Weights of a small multi-label audio tagger.
Model: 9.44M parameters, log mel input, arch conformer, norm layernorm, activation star_relu, moe top_k, num experts 16, layers 8, width 160.
Training: muon at rate 0.0049, 3200 steps.
Data: 15625 training examples, 9.8 epochs.
Rows from block 3 of a small multi-label audio tagger, named by matrix and row number. Rows with one number within an expert belong to one neuron, the router's apart. Each number is 500 + 25 x the weight over its row's rms, rounded and kept within 0 to 999. All counts start at 0. Numbers have three digits each.
Before each expert's rows are labels from the 100 clips, of 14976, where the router gives the expert most weight on average: "strongest on" is what is common among them. Only what is clearly more common there than usual is listed. The data: read English sentences (LibriTTS-R).
# router: router (model.blocks.3.mlp.router.weight, 16x160, trained with AdamW), inputs 0-159
# up: expert up (model.blocks.3.mlp.up, 16x160x160), inputs 0-159
# down: expert down (model.blocks.3.mlp.down, 16x160x160, transposed), outputs 0-159

# expert 4
strongest on: the word "said"
router.4:543525475536524472476460534495526473502504493529496498492498510502524512557473460480486468466511497491486502509459503498521516493504467499474491484506555472510555513475522501493532520471485532457480502443514487502529463515470503497520489478479475478517493530568488518481488478446541463510498445516495496524534481484501482492479510512505474458485523485494524479493522489539532507495507458514551518497467457468459461533512536491514473519492496513490512457480483484481478509496463472
up.0:515532502481473533485505493496474507548454480515521506566511520516511488506481489511494496499499494575460517511499549480500475430485460462461503496524494506480545530458465451503487473504524464465492499499503506491497532501501511540539487503456500529510478472514496540499539488446504508503494504495498463477504501485492523478558498525513462474511505523530472506463508515484468473550495455544555483480498492505494482514483502485498496501527492488508543540528510474496482522482516509
down.0:523553503489523509476500474449477497518498492529491543507471516512486502536470491475515527514506496488507532502510510462521527492511482480483476512505538487537526421486525528483540505496494501538479472487494508522534476535527509501506509531455450491505462504446521533461516492469558496470511516493469485525483455477517516516513496480459493485502541454520496446493493500467455487497568487502488500539504490488484492478480562534485479503495521494528473524494516494505469511504523494
up.1:472459488521470542444513482501445540479530487474555494501499513497524533528524492495481547489445510480489514519499494459511515483470492516474462554525497479547521510510528527512508454506469499502492468499506481501538522522508495503497480491519486538484479453496494485517457524496511549543482470470471524468463521512486510528539493467546533527468522541498485481445491505492502494495477512514526506475485506537530530505497504535506486458476467490527513526495516463471497506491519508
down.1:463513510505535483506522510476487528529478465478479526477531497488501506505508502470500563479458470497444474481493525458496510509528487518483507519460496506448521480548492521522489515482511489481501487523476524504490483499496523510540502443504507525486449499485479503509496486493461502496524517538529533476458501459483508522471519560480503513502456491514484539505500512534480521562484482492470556539492533497525504532516528522539475429533526491499506530475521543481491508489491491
up.2:499532465472487485513467532510474484467493481509482509515505508513500504487481484516480457496472553520513519531532512479448466497483475498502480514531454497508516511489510537485489482451506479526503526486530536480490506520523484488498541490461497491505522444501486514489503498419518513519510488564522489546571521493487509470550514494506472486479490489504473516515477499535541466478492530507528497449507501497555470510480518489503546554517484483481496499468502504498485488498561478
down.2:498455492504500505480517482499478505477516499495526502513487513478473507476520490482528496482469535478488524477497470539470520508431513468528531501523540502535487464509446482489498485501491489524470494504515526541482497506488532515521501523549503517492438512535543505531498475507492476465457496533520494483499518537502484521481458479538484503513483442519565482496526437506477510493536509462480564468512516495485520468492484517510513482484464509553501455537498499524511463498494479
up.3:515438500480517521490559483500473451530484528471467509521533492509508495498514496564513508465488505534481504544502494507534482534503486504436490493480547487529500467485497467512501555515516518505507455510584450491506509526521519503489508511480536520490549443473501513505480509450530486482504518507484499476501516491535504506494456465493513517495487454514516496453487508500521497461519505514515496505476514456498520513467515508519482507459502503510558481492502471466499500502522478
down.3:533518496471483461501511523454500508497496531519499525510566557480511487481517521475477514490539466528506488536507542485514458492521500477537457567497490510532514495529487488498494499478517493526554501509477521488514479529534485483503490502497507507510543535486499469530490501487482489535551512494536469520514539512467467499537480483496510507491489498505512536496506491512518469510542473503544483438464467455517481446513473437518483531535531483518468482510523500524516506510496507

# expert 0
strongest on: the word "was"; the word "with"
router.0:462457530463479481477502498459482486462465548444520511498551522498489522505519488521514453527502479458534515486476473500468496520481496498459504490503448461477521458494507497465464522446499499479500539503527504452514539485497474545551525524497481524528505528505501508501517487508517459527497513541480487511512466513510483540495525503501531453532532523535493545481512490475496507488552505482492489529503514494492478499502518484474497528520492537536472512496468504516469521462515528
up.0:501506507475518499511493510494527500538515511458503509525465526485496529513504508534513458538474473499490502494502446537481517510487493484474483524481527512471502531580495538509465493500536523510491524521532487544487478497473460500534494472450497482500484482464501509498497503463516518575506508495508505492470464504532487548531477500515465492481540544498479478493488466495525501517550484502487490452514477444473488500489492550505476511461510544489455511512482483534508468487486554
down.0:505476512510507509494474475521491445501483516491498490499558507538508455456514530514488486499526523502500516491505489469506512508542483497484452510512483502472465487505511457472494493497563526525535544485458488502493516507517521511454500552484518472502553462497493522480492485507492504459499484518471466466512505497483493513502480491522494511506520540564496540508507518491461449507574505498505478502506470536449492465521475511490494480477519514495580491451494533512503527505509478
up.1:498480497497479500501470481534504494483478510498534495467480545476538515491517479458488490503469551526508491564521514488575527491506484468466472510517481503513561475471521526463471505481474505487514491484522479550499480502449464518524498508486558469486476505476500460495506521477488464465523530474482516475542524520496483579552535515516509475507462516510507529505519520511486509492501516456494479449538475481500495492499504503471495529502491520531504473495513489484469502504473518
down.1:540416514447499507491509518456446499492470464480508492506473504537481462518489445529531501508483497486477471529504491462484518500524531530497470445499469529442493541495517491528511491506509505552488498535476507530528536493505498490544503530533497484523477501477486495517482513491516506492507461515511471498457537496512558486527515532514502533506509510456520478511478518543480503519500510509502527483513487504512504485545510479491509490504524484559495573494499510523532505509503477
up.2:514497504522467491495496518445525458551503533461479514492517514465511485454476532529527476471527490502486487502513460526508482496497521499466422489479475475464499527484496503510489520482525536485534519500506490480555507502474467523461525474490544484472549513478498480488510528514426511499482504509500506485508518487488498493465566529494460480484498519515520489503528495487505520525526514493559552496507508466524516502448473507540512503524543519471464500510491525522509518475488486
down.2:480511493482517534538462490550511499517447486504489477497505515488500527535481555491503516508514488501540455547498493500466517490483458463521531500471515498482455514582524469499525500524578526536520478475491497508533507515505498486516479437511483471508498531553490519496444504505536563484556495522487501497514508535513508485459536479500496510498504501476514491513472478527469503487513491469497482475517502517532497497491497542504484533475481495534496498489499504519489530512540502
up.3:480474484506522496510489509503482514503480488501519494514507505495501507531531520513499483489520476516507458569453495508475505475516528487569495519484456507506435498539461444462470491505483490520532459499540538482531530479523501482466498487533489487466526482501496462509467500525500537478513477499481519484544511511529514490536533475516471488498477553484510481500528534516478547496502474504462565469486559465507475491513518521509472495486520506501461458524528500509472517477518499
down.3:508519485460496494481520525533505488482556480505469501534514475462495514520520524475523483490534482517505496490514538515522472495489476511531523509512555537517467503503468526495519500504493515511474481537553494454541440539520482467539501535498477521488450502470501478509504531505500540528469456468539481465514511475483432483477497547522516469495501485500437512493487503524512516483533515506495469501508493492491479555464535475511458483485491491519475545504490509528488522488482513

# expert 15
strongest on: the word "and"
router.15:530523483480486506465489490501463522540484448487481504528517544536530474479511507486506495512472522543502507499463530538527509470480481516505511525473528486464538515516466464524474518536473476495549521526458478521477458527511537508548525511525505523529531526465481482474519487474477488528523462508548474518507529491462499502527463469527479483536511498519504483485486456500492496520508490537479537496472499486540484479524463500503515507461496515521497510463488514456490483428496502
up.0:489537515469507452571468522537477466541511471525554498459526548502552474510513511553490515514503531468489487512486494461511499487525486535472480476506556490490506508491501505503499501487522479487532492461538496535507484508511499486526460484474504485510504500490484479459466516516474546461535495508544491480461527479465483478577499503496518494486507537504524448489519517531465518493517497486523474493526494476508517489497523491490472475518465510486480488516511505535526471461474488
down.0:539494522485490529444514531553515469500530518481533521518486501500526474533538509483454524544476441482482479532510512486500477496464505530503509517514560450513486471503540512516481465471454486526481459452484481518527496504525464509495487512438498569497508556499488487493480512527531513498509463458513488559493543509509503484496545481456500484496534501490500521520512498491513503514505531519485522524508497484484501488506489519483515493446486507507478514513537494489485490494476473
up.1:507517471495511503534503490462490485491521504517480497488503480488495509491541498479533503515517518516488513537509507507520502495474515544502457489471520485442469474472535456520486466459510511474472475514470510506473468563491497516475509458522485523489488499508511501542519503534495498480520495483488498493487509516439488557499482443506488470536502542536524546499502513492457542489548491502498517555462506496518491512511565489505509517543534462524488504507514566466481466475478475
down.1:506476479494532503470518511546489506529513548504452482519488456499495497517492544481439503500476505496516559499503525494533457491473517511535487458520500435497540450516544473505457519498491451518495524466507484467519506514525504505509499473500506524495495477505527463471507480475478500512535477469453507465485502475526534527531497486491489509500500492510501550487490499499493450475495478500500528476495494449484538493517517496519564495473472521500467466552487512531518466496513468
up.2:529561516481491495491461485496488503497502486571510543449507489502525487477520479541520477488517501502495508467499498505498454460513512497498485480506547523552510476538559485493498502468517503512484519491503541509526534494533472514488467496499516483521522479481522487532473487480486497482537500509480527514534517492470469493495532519485455490532484483509520488495503470520499503519490535466610502497523474473479494479470472518469522490489503494537456457476512505448513527490497479
down.2:468473512517493529511550523484507521508588488530489496489507551511511467510495482491504532471539485510448512508495492541513465531528470501505504492502485458469478475500478525539506471511493511439468458489493483519477483497479531485440510535476527502489491511538457516497470483508499512482511480540488529529519491481499541524499511508453510502500498466502472477472512475466500531472465519560536536530510518482523509477466509462517494517512493525520522539531504506501477510493548484
up.3:471507559487495490467507510502490480497483489499486482538526542535504500486483491460519443488427500524486486493523490496477462495482501484507546483502521466497541518492504539491479479495528514519513474500465485519509507505487525533524481474477512522483468467481516484515525490529480479527519490470459492500463502504491493536496489533514519519502460489527525458507500520455505475517472493533515523519537505446545516487519503505485482527485542480516555488497475518613479498493508478
down.3:544508524454488500517495516476529483485517479515486499525556465521520561503492548537448518493470507518451523498489499539481501512516455524449515472485493523478484499502484460477467511496471494496520523494535506520506485510499457520507486531516489548498470547495482545535527500495474505487516483486467460498528530497506503513448474474506501485495530527500504471486491505562540513487518441461529492441482499540532493494502522495533476518489462493509467498473523526486489489495499491

# expert 5
strongest on: the word "the"; the word "that"; the word "they"
router.5:472544469541486516490522456499543500471469515468486529455529479500480496497534505497518514478546526529488475490489503484495546533508507487499542518494492489478469488489464555464487520539510541492506498514501487503522557525504464466509541532549459513470505447514507527503530451525514499464494527490528531512503460469507462492488497516494504513500463532513440521504481511484509531493481483535509499476477524469504480528473538504513515516489486533492546527521515480502490459527472512
up.0:528495513496510490580538482480509486511550495511487538523492518529494532532486498489530485498503559496461456476456484518512486523502518517520503439496492485495448514464459472485484522515500529495491501466530487518505495498476443506499503470461469508501496529482529523465513439476501503507490490569478529536524490496495502537529486543502485485536527493493464480457508538531504508482498498480455492495486469526508519499502512465548482489503539485520517457526500530489498488512478499
down.0:463540493506512468460510560505477493473461484501505504489491481479523506482474531473462480499496504506543501503498480475467485488501526473473564523494476499497505422511505514515497548498453499525503501494487514485464517484490535511472515512494484544489460468511478513501516489468507458468509519467495508454504418515477550482489541484506493516494508489468549517506508498520577507482489517496492492450508514527534540497528478507517497521500502492514497529504504504497516500515433488
up.1:520512438532494486494489477521470487531515461512525467506473555561523496477527525560515506511467514518455476513498501512485500498488497487512506433538516503548541512515544480508475537490498504548464502500468495511514508533480476523497549506494478513497485495506467479472495509506496505496458461514480484527531498498443492505440508495475515490484486478474493508479514515482465479523523464544467476500495532489456527543509471537496509542505460503507464522503514510501499496497506457
down.1:478519475513485489512473494470556535497515482545468475487502489478478480510489440523504527480486508491485496471529514524518503493499499534502479490526499526509520521452491540536470509487482535489511544496470498527518500436470576506472499495521533526498508459498516533511508530499481577485481469475505501536485533529532477486464479434439501489487462461497460525522517482495498479462466496499474501479493489486503503516494484463477515511516518489503489460493535506497510499482472514
up.2:527509525473498514487484490478478495502515472469499507487496534461480516518481517486518534499492495491498472536467503457523486473500476498521543474445462456463510547507533490506459515520552502493520502521488453504513545503484549512521456526555510522478525511508518510496506480473501536478475500477516480510487492467554513516524468551454484486488504494503490525485504521497533483537462505524526493480547455482514537551478511509496475473529495472508523542461513500479465511489526546
down.2:469514451461498512532525536503507530492532501452511477494524552519513494512494479504507547538437494488487510476493489542498524505454476503507535452493481516489527485519469508496504496502490511515482523495496522485482495524471480464517510502492482555503521471463500485537502521509467493495545516554458566501490494492478514438526490503512508449509485491500452472488514445492490503508488545449471517505533519482498451500511537466484527512510497525459515506516480522495525520517521489
up.3:544450495486486523520492475518466486525491463561478506453517506521487499481490503502515516542524511479512471514473486535518512476492522531513524511500442486499461489507536505488472503468547509493461469525496464473501508482517508478495463463501533511463516471484501523524527503484537499512488514550516472478549500529546496494477487465500508462507506472501470470563534519515500480557563443494474511515507484529498500516509532510473478483488498496499497540489484510558501497483499472
down.3:539510527477529544510486510455518494518505472490541487477500490531537516464503481464485479464508524493471529516507495465482495519539508491519431493485452449522517550484504544487472506512496496497478496534500460529514517538496459476484496514500497510495526525435497530503537475500467501490530496503507542488478492526492488536457520472494494539499521542506477527460503497480456543494493514545499490486488560470519503497498499476493532512463494488516531475528516483474481518516452471