A small multi-label audio tagger, trained from scratch.
Model: arch conformer, activation star_relu, num experts 16, layers 8, width 160.
Rows from block 4, named by matrix and row number. Rows with one number belong to one attention dimension. Each number is 128 + 24 x the weight over the matrix's rms, rounded and kept within 0 to 255. All counts start at 0. Numbers have three digits each.
# q: attention query (model.blocks.4.attn.q.weight, 160x160), inputs 0-159
# k: attention key (model.blocks.4.attn.k.weight, 160x160), inputs 0-159
q.24:120142120113129188166118117161125137099088146113142159083135161123113154148157119136144191137116157143127136098083108152135115133103132157108138116124150127111135202112153108082062159095128105155133129119132157108124149082166127137135136143137104121119088101106154118115145097120138129082165150100096139096136084110120086161120125104150150127127155164115085112130140155161138097133134152087155150127095128150137161140114095159126092157141115120088106100168155152135148114142119105
q.25:110167127127145159095124123084149150137165144132142102128122137127158131120123167120097123135113106129099122136123120131114114147122154142143133168116152101130114110146128138120120166126129124120136111192121142106144121137121140113113117084126106135119154115123154119107111099141121135120168132137105122153175090108120120112138112130117138125127113152124058123129135170130124172119165121157134140093116115130129110115149158163135099092113139126086133143126130121107131144115087148
q.26:162133115153091138101127150150127093117136122187117146116138125101098110136147140158130140106144141089145105119147126120152145136104128117136116135122126150101065122131129119126168158144146157144101127166136105120160121136131140140140126111101153135108134127139135114123125140145146122139120135122136111103128138165104087142090072137152130110130137133149106181087097140128134105153115117074127125120119147154115107153132145106114130132121163060133188100119142133040118129165107133
q.27:135172182142143111090122092124118122112089090128108107118126152096148122143099147133156111143151130127119143141143107117116122098132110107151096129097107102130124128124125134080189157157123147123134126095121132152131121140172156164144132106090136110149105150137130127137135146139112143117108110108115136132096134104147134173105127135157110123112162169121131164117117136137160109122088160083138113131146174102095149131132136102114151140119141156157121153093092110120150156149155102
q.28:059095126109127088101119132103141121136155128142134128114160143125107142081100134174127179083136096123152134137122126133112119151160079152135144114155098150143120166118135125118153167103116134133116116108146178114145156151157139141129159121116117140100138120144147114125135159144119114148129145138123110144128146100118086111135121161108163091171145155108137097093150145119117154158103120093150112106136104137127129101142123160130100119087099108126131152112108120119143139136113148
q.29:117105100121114111122154148142154077153145127112113147151123169111079095121139107116108149130099134114190090117159152112125124138139137110136137121167120151100112149091130139167144113120124108148161107122132115085127150137127161108138143105111104118149132109124147112089136139160116147105149158095122138133146125136132131137119150144118122161127085119183125129106098088106097070124101111135103153172122105148094169110180102131124141126144126144109158088123084105161120124158157180
q.30:106139109153138136114111134119159135156087141138145145132115111119168094154105164086117126135143125118098120105113115150130152161125118145145141090152182105149076128106099069138129150098156112167129122089119140121164098108123123153125134098146134154140132153146168159108134085132121099141114145096128131151119169111145147145137138111098145123150110127149128082137120135156129105095145141148134133125116131116107132119113155129130119136157118133111107144117133133136095109102170118
q.31:137112145179077103139118155091157116115103114172148129096124129126131161164132138130138168131081106116110120111111151150137086140122073101152115146113117121136121138146130147101156133123133160119094166098124119119129122146139101178120122115136159115102116112157106126110111128111160109130127147132158142131141151136139133132147102074117115144126110155154153098115143150148124149164159101105104177131114102137078149109114167116110164150137109121116133130158126130104139109151128117
q.32:154167140134128124106114169103144127122145123125139130141148105115126161097150183174151106103127053089150142148112134143180119134116148119200151067124120167099138121153133144150135120149139114086162174106126134132145114139124132129113093129143104116134076090109090078130135137131150091112108070135145140120134153103133107089122105138147108117147123145117123103144110106155141158128056178127123127149162079155165125162163128099062131152112153146105111138186086144082140122154107142
q.33:137129109153129109182132099140100123154123143113103132153138114108120127138146151139154152127114112106139156178136150165159144149117120120112134151126112118184109085143115117115122104167097123109116122118131141150091103139109124141109135122122129092097105107146127170134142062133138138112135151109150155109115121092105132184115105115169100079135133096147129158154153109131124152098125120155139138115154121150102086079134121118131162087150098126166111158140088123153128112153127136
q.34:136160150174115155150114120145067151169141168128139099118111082106138137112109125161093098138125127120124116133078142117091132107125124121160160152121140108102135190152144129091149166107087160082098090094149136161163144141147097172125096134148132127104166122079081109172121122139128093136113159115118148110133180140126130118145138153114140108161115130107143138178150138124125145111179096118156134114134155077146098104102097108109124131139170106125120132083142087121096141145095143
q.35:117109116091110127134131087141125138151114157156120097165054122120121133129137172090155122147165102148152113081125153151123102127155182193131101154093109076128148149182090118148080128121086101135145159177109120122120098144116080107153144126182126102124102139149111131137130139145129135195145108151101143135129094111121148127133118130108087171131129124138106156133154109143155145125092138149102139112102115122145117137174099120121132134137106155074128107136107060113131159134133147
q.36:127139137153152171144161129098151100091147148116107113128151119085118151107156147128121099140131121137131104117146083099117130184132131106133156134139136134125107097136145143118147134116097137147165157171153164170150168152130124153093137128137096153152117104111119172129115152127117157105125093157083154120098138125085160148119059143106162183099112094118131133145120080130133128132124102103130166171100127084093162142129120119115143124142114109105119144150106114097125142126090070
q.37:108154112138110124123121136141098130127145125179144132110157109181101141126115128124147123168123129162117101138146094113119128206133140124139123129090139108103105112164107102115120178130121127184106087099095111106144105138082087124111114108151180147097113113173136117136140095119127122154138138108142120102135154107123147120154136121155105174172144163107114154136127120129168119115080154176117133177127082176175137145116138151135144089113122111142103082083107158164102094082125098
q.38:120069137118121145087140138142107145144099156114135123111156108151143148147124125106194136162104153109137103084078095112169159107129185094168136081115101125152133126108104173138125167181107085181175075118123167149094137130096148100095088122129137136080104109125109138121142101104141107123133104129157125131132102102120092092134135137141094125116154139149127127151117167161132145139130189176123082115163103145147117129117161141147094094181133161162105062124116118142149144129168072
q.39:131130157135121190076125151098098127111118133142150139105166159061117115140133144083107152149125127118089142072113109072130125166134145158146122075125142141136123152121108101122146118115109079145132135111138125113128106117110141149092154152114089176180090145158131102102138142114093193099109100146139112129130104101201123128170126126088164199126132091113109116118129146151158118160113188153117119111093115114131127152144115108154147153137129151148085122146122089154164160098137115
q.40:151126131083094113149103089127126120153145109139141127109120172117116102156139097198106142113114119137122099129147129085108154163103135146138135138127145146123134168103156073131099086128087135109092154105117143164146129110156142164163125155135128129135123131155143158131104136126142123107126157152129123137110112119151121148126123142150136104134113125085103165120162124138094110119133123131098115117151162119110108115105121124141153100169118102126139138125149135127176107106174132
q.41:120188149156166183127119125131106102098140123102070112147106120144123175168114134130134129113098077109090151095131111150141130077129125109143127148143089175143118107159128144175131132133142121143100139165129176144127147168085143131162080089164134103135123111087129114136169138146142153136157117142125066138149135163108141152129113101150125158077115101128094106135113107102141131126103113088145132111094096134140148138159105142107123158119133060130148120123131095108154152137123165
q.42:092150109123121118144129121118137107120152127105154095120168137134172120146162152122102142125170116142165081118085103135108117111121151124151142118113105111074134156135114115065092106159091170127069109111192132127149138087131101125107102091159130145145161056137162144123126103149145139170117191109131194116161141194139175090109156116099159144142150145121094134121116097103127130114173129144134106117120140100124151119114118117113124075129127108110134192109162059164144134150100145
q.43:138152156130083141140106099121147122104138107119107128117143128104128108145190151170096132130127125122175132169142131163126152099128115142165158128123124123133184151155121114098177110135109134147102120072167127128135151116087128126141134104113112117130119125125140087131142186144115124121129135131115147127090156148090126137131091109151134132108129115124143153137137154134131144114118097119138087115119108101153117110122110125102130175126135116100129134149101114115111158113116131
k.24:098178092154179090125132136141087139137098130136160115106155101142133144141096131120134089153150103144101177131092100157110111120132122106117147127113106100125136134112170158166150132083119129136123129149096149148107101124165181112130157141096131151147112107132113118096112099121114172105126137125141130167096125139117125148069122157163107189132149100148134105083157134128137120136148125139117119104156152151135141113173099120072133156129109146116114095154129106121121145160122098
k.25:114116144119123114106142118143091145131109129108096140122117134108144160134097155124123127119173138100098104129139084137176128147135104120164150147150132139151079141096115141113107113141104154147103111111136124128147129079139089154112145132138084161155110149116134162125156128132111141143129107109115149126118132164134147105110156138127120174130150156135143142100132134153145134108132124133116095110166131150118117142105129122129094112146127130128127116106097126124120110127134133
k.26:193161107132155122094151114148150110135161112143148125182163134145138123118096151119141158094142095152132124108152123112159110158141121125169064131123124102158152135133111121128157149117149172127118109120072150135135147134105152114114112089112181129096131132094094082096110121093119136149096156134135115144130142163092127109101105098132125132120100117116141121146100124142127140150123107135148144086119112140164113117140155141108147136107130132093104156120149093145134146128122114
k.27:132142099179123084101114132143143100126138084131173136119139166151101118127134070095155140145156098146169149154106164109123097137100101158057099128126122111128135125140118118121165110094175154158135112142131113171131114126138132124096129125154149116131146156135147127147118120144140134152144096122106107153137179121097134102134100133159203136110124117154128153095088129115111146094128124133094131132123164095142117085173149114133114114124128150081120161131128110126137142121137155
k.28:118152150127141132124114129143116126129118129151132120145121104109109131110118133138127141106097125149132129114109126141096137101143157091121112164121158120130123136124101121131141131164117135146114112128060139158133125149108114096113108136124118147121121160154137165124144121074131131154115090114134138167158121135094135124120136160134139129117121173104135130108110162158093136133133099096112134116147126124136110138117115120151125136131126130142171144121113154130158121111128111
k.29:169162141118117130139148126132122124097144128091106198183147106173138093108158113098095118102119105099140124107139099136100135098156185191087110161139099127152142069147086117106117153098114102140149140107115092161139141120078122142130110129110110136087141139115076128137095136108118154090153158119142152134181117124109120113106139126140143126136108145108147127121122133147125112141110119159116146119127092174097143121150142138105137122161115130160128146119122100149135145128153137
k.30:133112145112103169095123138127126119154118127146135123120135129105131139124121120135144143127139132127113127135159124107125140112160146098082163112102109153103137135127106135113110151138109130106119158142133135120103120100127151136142140127134110146151179100129135144087143096094109140075128124131152132127110142162064107114164152131141123121127140120130125157094074125133133146117164149105155156117134171180103124130169139154124113103121119109125136134117132133120154079129131141
k.31:124166111115106169115112145169131086145149123120149113115125117136139117123086149139100167112108140126122183115141128148149072177097148104127127167141141105125143122155154112117105107145157121154146148136097123128139134097114158097135151132126127133095165089122135091077079135104132098151154145146112148147128102144120122121139104112120121105112141103140129114109121131093132112179110091141145098084128152141141111115136161125141148101163111142142135152126133143141152124129121104
k.32:098096186113157118104059154108125137142132122147135141142128122124135116128157136131137126154144136164127139134115124099127108118121098142155143156132068126173142168104151093123079120150121197136091128119137122149123182151154107120106127152145110092135149107123109144196148120168125096125093123157111122114120145124143096086134166117119114089141140116087134102094092092120137129093126142085142102112138140172151164118118131116128146118136104116124086161122123150165155113131160115
k.33:103119158085093129163127102080068157117123115127126131101169101093122138120142106116149160104123151099126132164116138130142094133115124120116121139132076136154105131149071114164111149133116125144098123132129143141147109138134119162148171148134142138111118126150120127152120128124108115114150112138099087140161135099144149121118116103092150121153116154140108144112126173100133166102172132130149072133175123158154144100125155122151119103125143140149149098148128095161152121085133110
k.34:095130152153122114098171090162106130149101118105141128138123123158151118099109140128076130110106159136157119161123127133156142162138101119135073141141108158134175091111109090132138137129134124120159125130122129106111139128162119122147136124137094153104100146124103116107134115133147096106152106112145140162144147109149134139153142121106141086123128092159136131155214097139130132105133144106130129127121143145135127131129122090054112128101143146116173119138128115127147113215124117
k.35:121098135142139116083151093108138108133167116123120134138117149161108101204145123081127132181157178112091120134135097096100132141161125140120109088110084128121092129116168174152121097165113145148098133106102129121134122165134153144132141146142147132133100089069134127106078124136106154149132138124138114067129106114156128135104149152154106157135158180136124125121168147092152149157133103103161101119159166096127142089153125139132104098098107151138112124111121150153099154137105107
k.36:115146128130131118168148171089128133099171122123135136148085129134130127134095137146126174149125124178108083135100148129135112123113146121133132090124139076149100129116162144090133108113148127087111124111085147139131141130116108139102085134143155116128138117171124143149090164147106105145137148137122143151116121133102153153123101138148117114122137136119133152117131125090113088101139165133133131105122150103109167155131141130102130144119126097128148126160155116110112116164180074
k.37:133122184155115103151146130098131102112126140158086135125114147100136085121116104099075141134131113115123167136138174108073122119137114128101168101133125130106128113108149151135140114083180084174077128133139102109140118162134127143132126149107102115116151120106106157166168082103079171107125174108155117121139141178159146118118094132136132145125123145100137111111114110124110136101164076120129145159162162123093100142163131126149115142151137160121212176152110095161146124105125113
k.38:161134146141105150152082151129077142120106133137098154109096084101100130132082116110160140084149107179134154140105150162096120149135134102101133124109134135092160154065141089170123126118150142113072121102126128150101131124120170173122120119087110130130137135162117153210154110153111111124118122083168126087170128168144103105088140102179093161118126182102115146131134118145178097170123077090100105166116120099177125107132165112166119164179113161127107124114151070130138106142141125
k.39:184116112138144136169126156105145154120133146137113166109098109121127125116108136124152115152133057142110168082146121132149144104127136115125102099141125124147137166145145170172189120103147147095128151103077138151159126131171154101106114061109166119150149102112133110182138104166134139103113077103157125148092057151114147085131113162149136127091161138080109115152135139141119138186127094116128126120119141095110160187122139153117129121138095122110047097132149080091138135143161130
k.40:118116112108156125115135102137138112122146123128105102112143081111132154080109105122146149145143134142149136135107100111134099101118137127130137132158158164162107107120102100126153146099142121126171150094150155123175147146108091130149131086126138133115110134174164119133125151079126127099147133131132111152110124124097123168130124095124139112100122096158157154122157128131155143115102133175120131132111127115135136160108117179112120141133139120192162122149095109097123115159080162
k.41:103125123116162101121102149124154105108123099122152164120131148150149143168168167145142155087101138122134129122123116127140101122120109143135110191132112120143099154140117170101124123178131126137131141145145137104151091122113121188130110175129146130097144086130164111151128181143094121129089121123139077108131112104127129161108167142132093112154129145088095165152126128153105097097132110144153136124101128116069138087132117132119151104086147145124090111099136168116146117102099151
k.42:103110102148095135114201093136133110143098158114114152132139120162091110085132125121138119125144117129126097139098134103137141144108162167096144083130153154066143137102106111089123124105134119109101090102143117104115122137121142105136142110158129075106126144191132119141141126088152121167117138143153168140123167104123109129115123118110110075149109130141120157108236152124104142142136164146110148155106160135099127154168118107113157122139161164105208163131140098099119122194123080
k.43:092120129083172141120121138134113111121085162149146162137155139144130128145151131132140152112098118123163128139146150089128111126102095110134126156159066114147105148129128114121135119131140113121162139107127109153127145124113124130150133144176105161143132118162085129115118137136135134161126105144110110132106119103128091150162139137111169147125116143131138125117140127150093100129128139145145136118104132147103104167088145089086152102103137162122117077149141106160154126124144095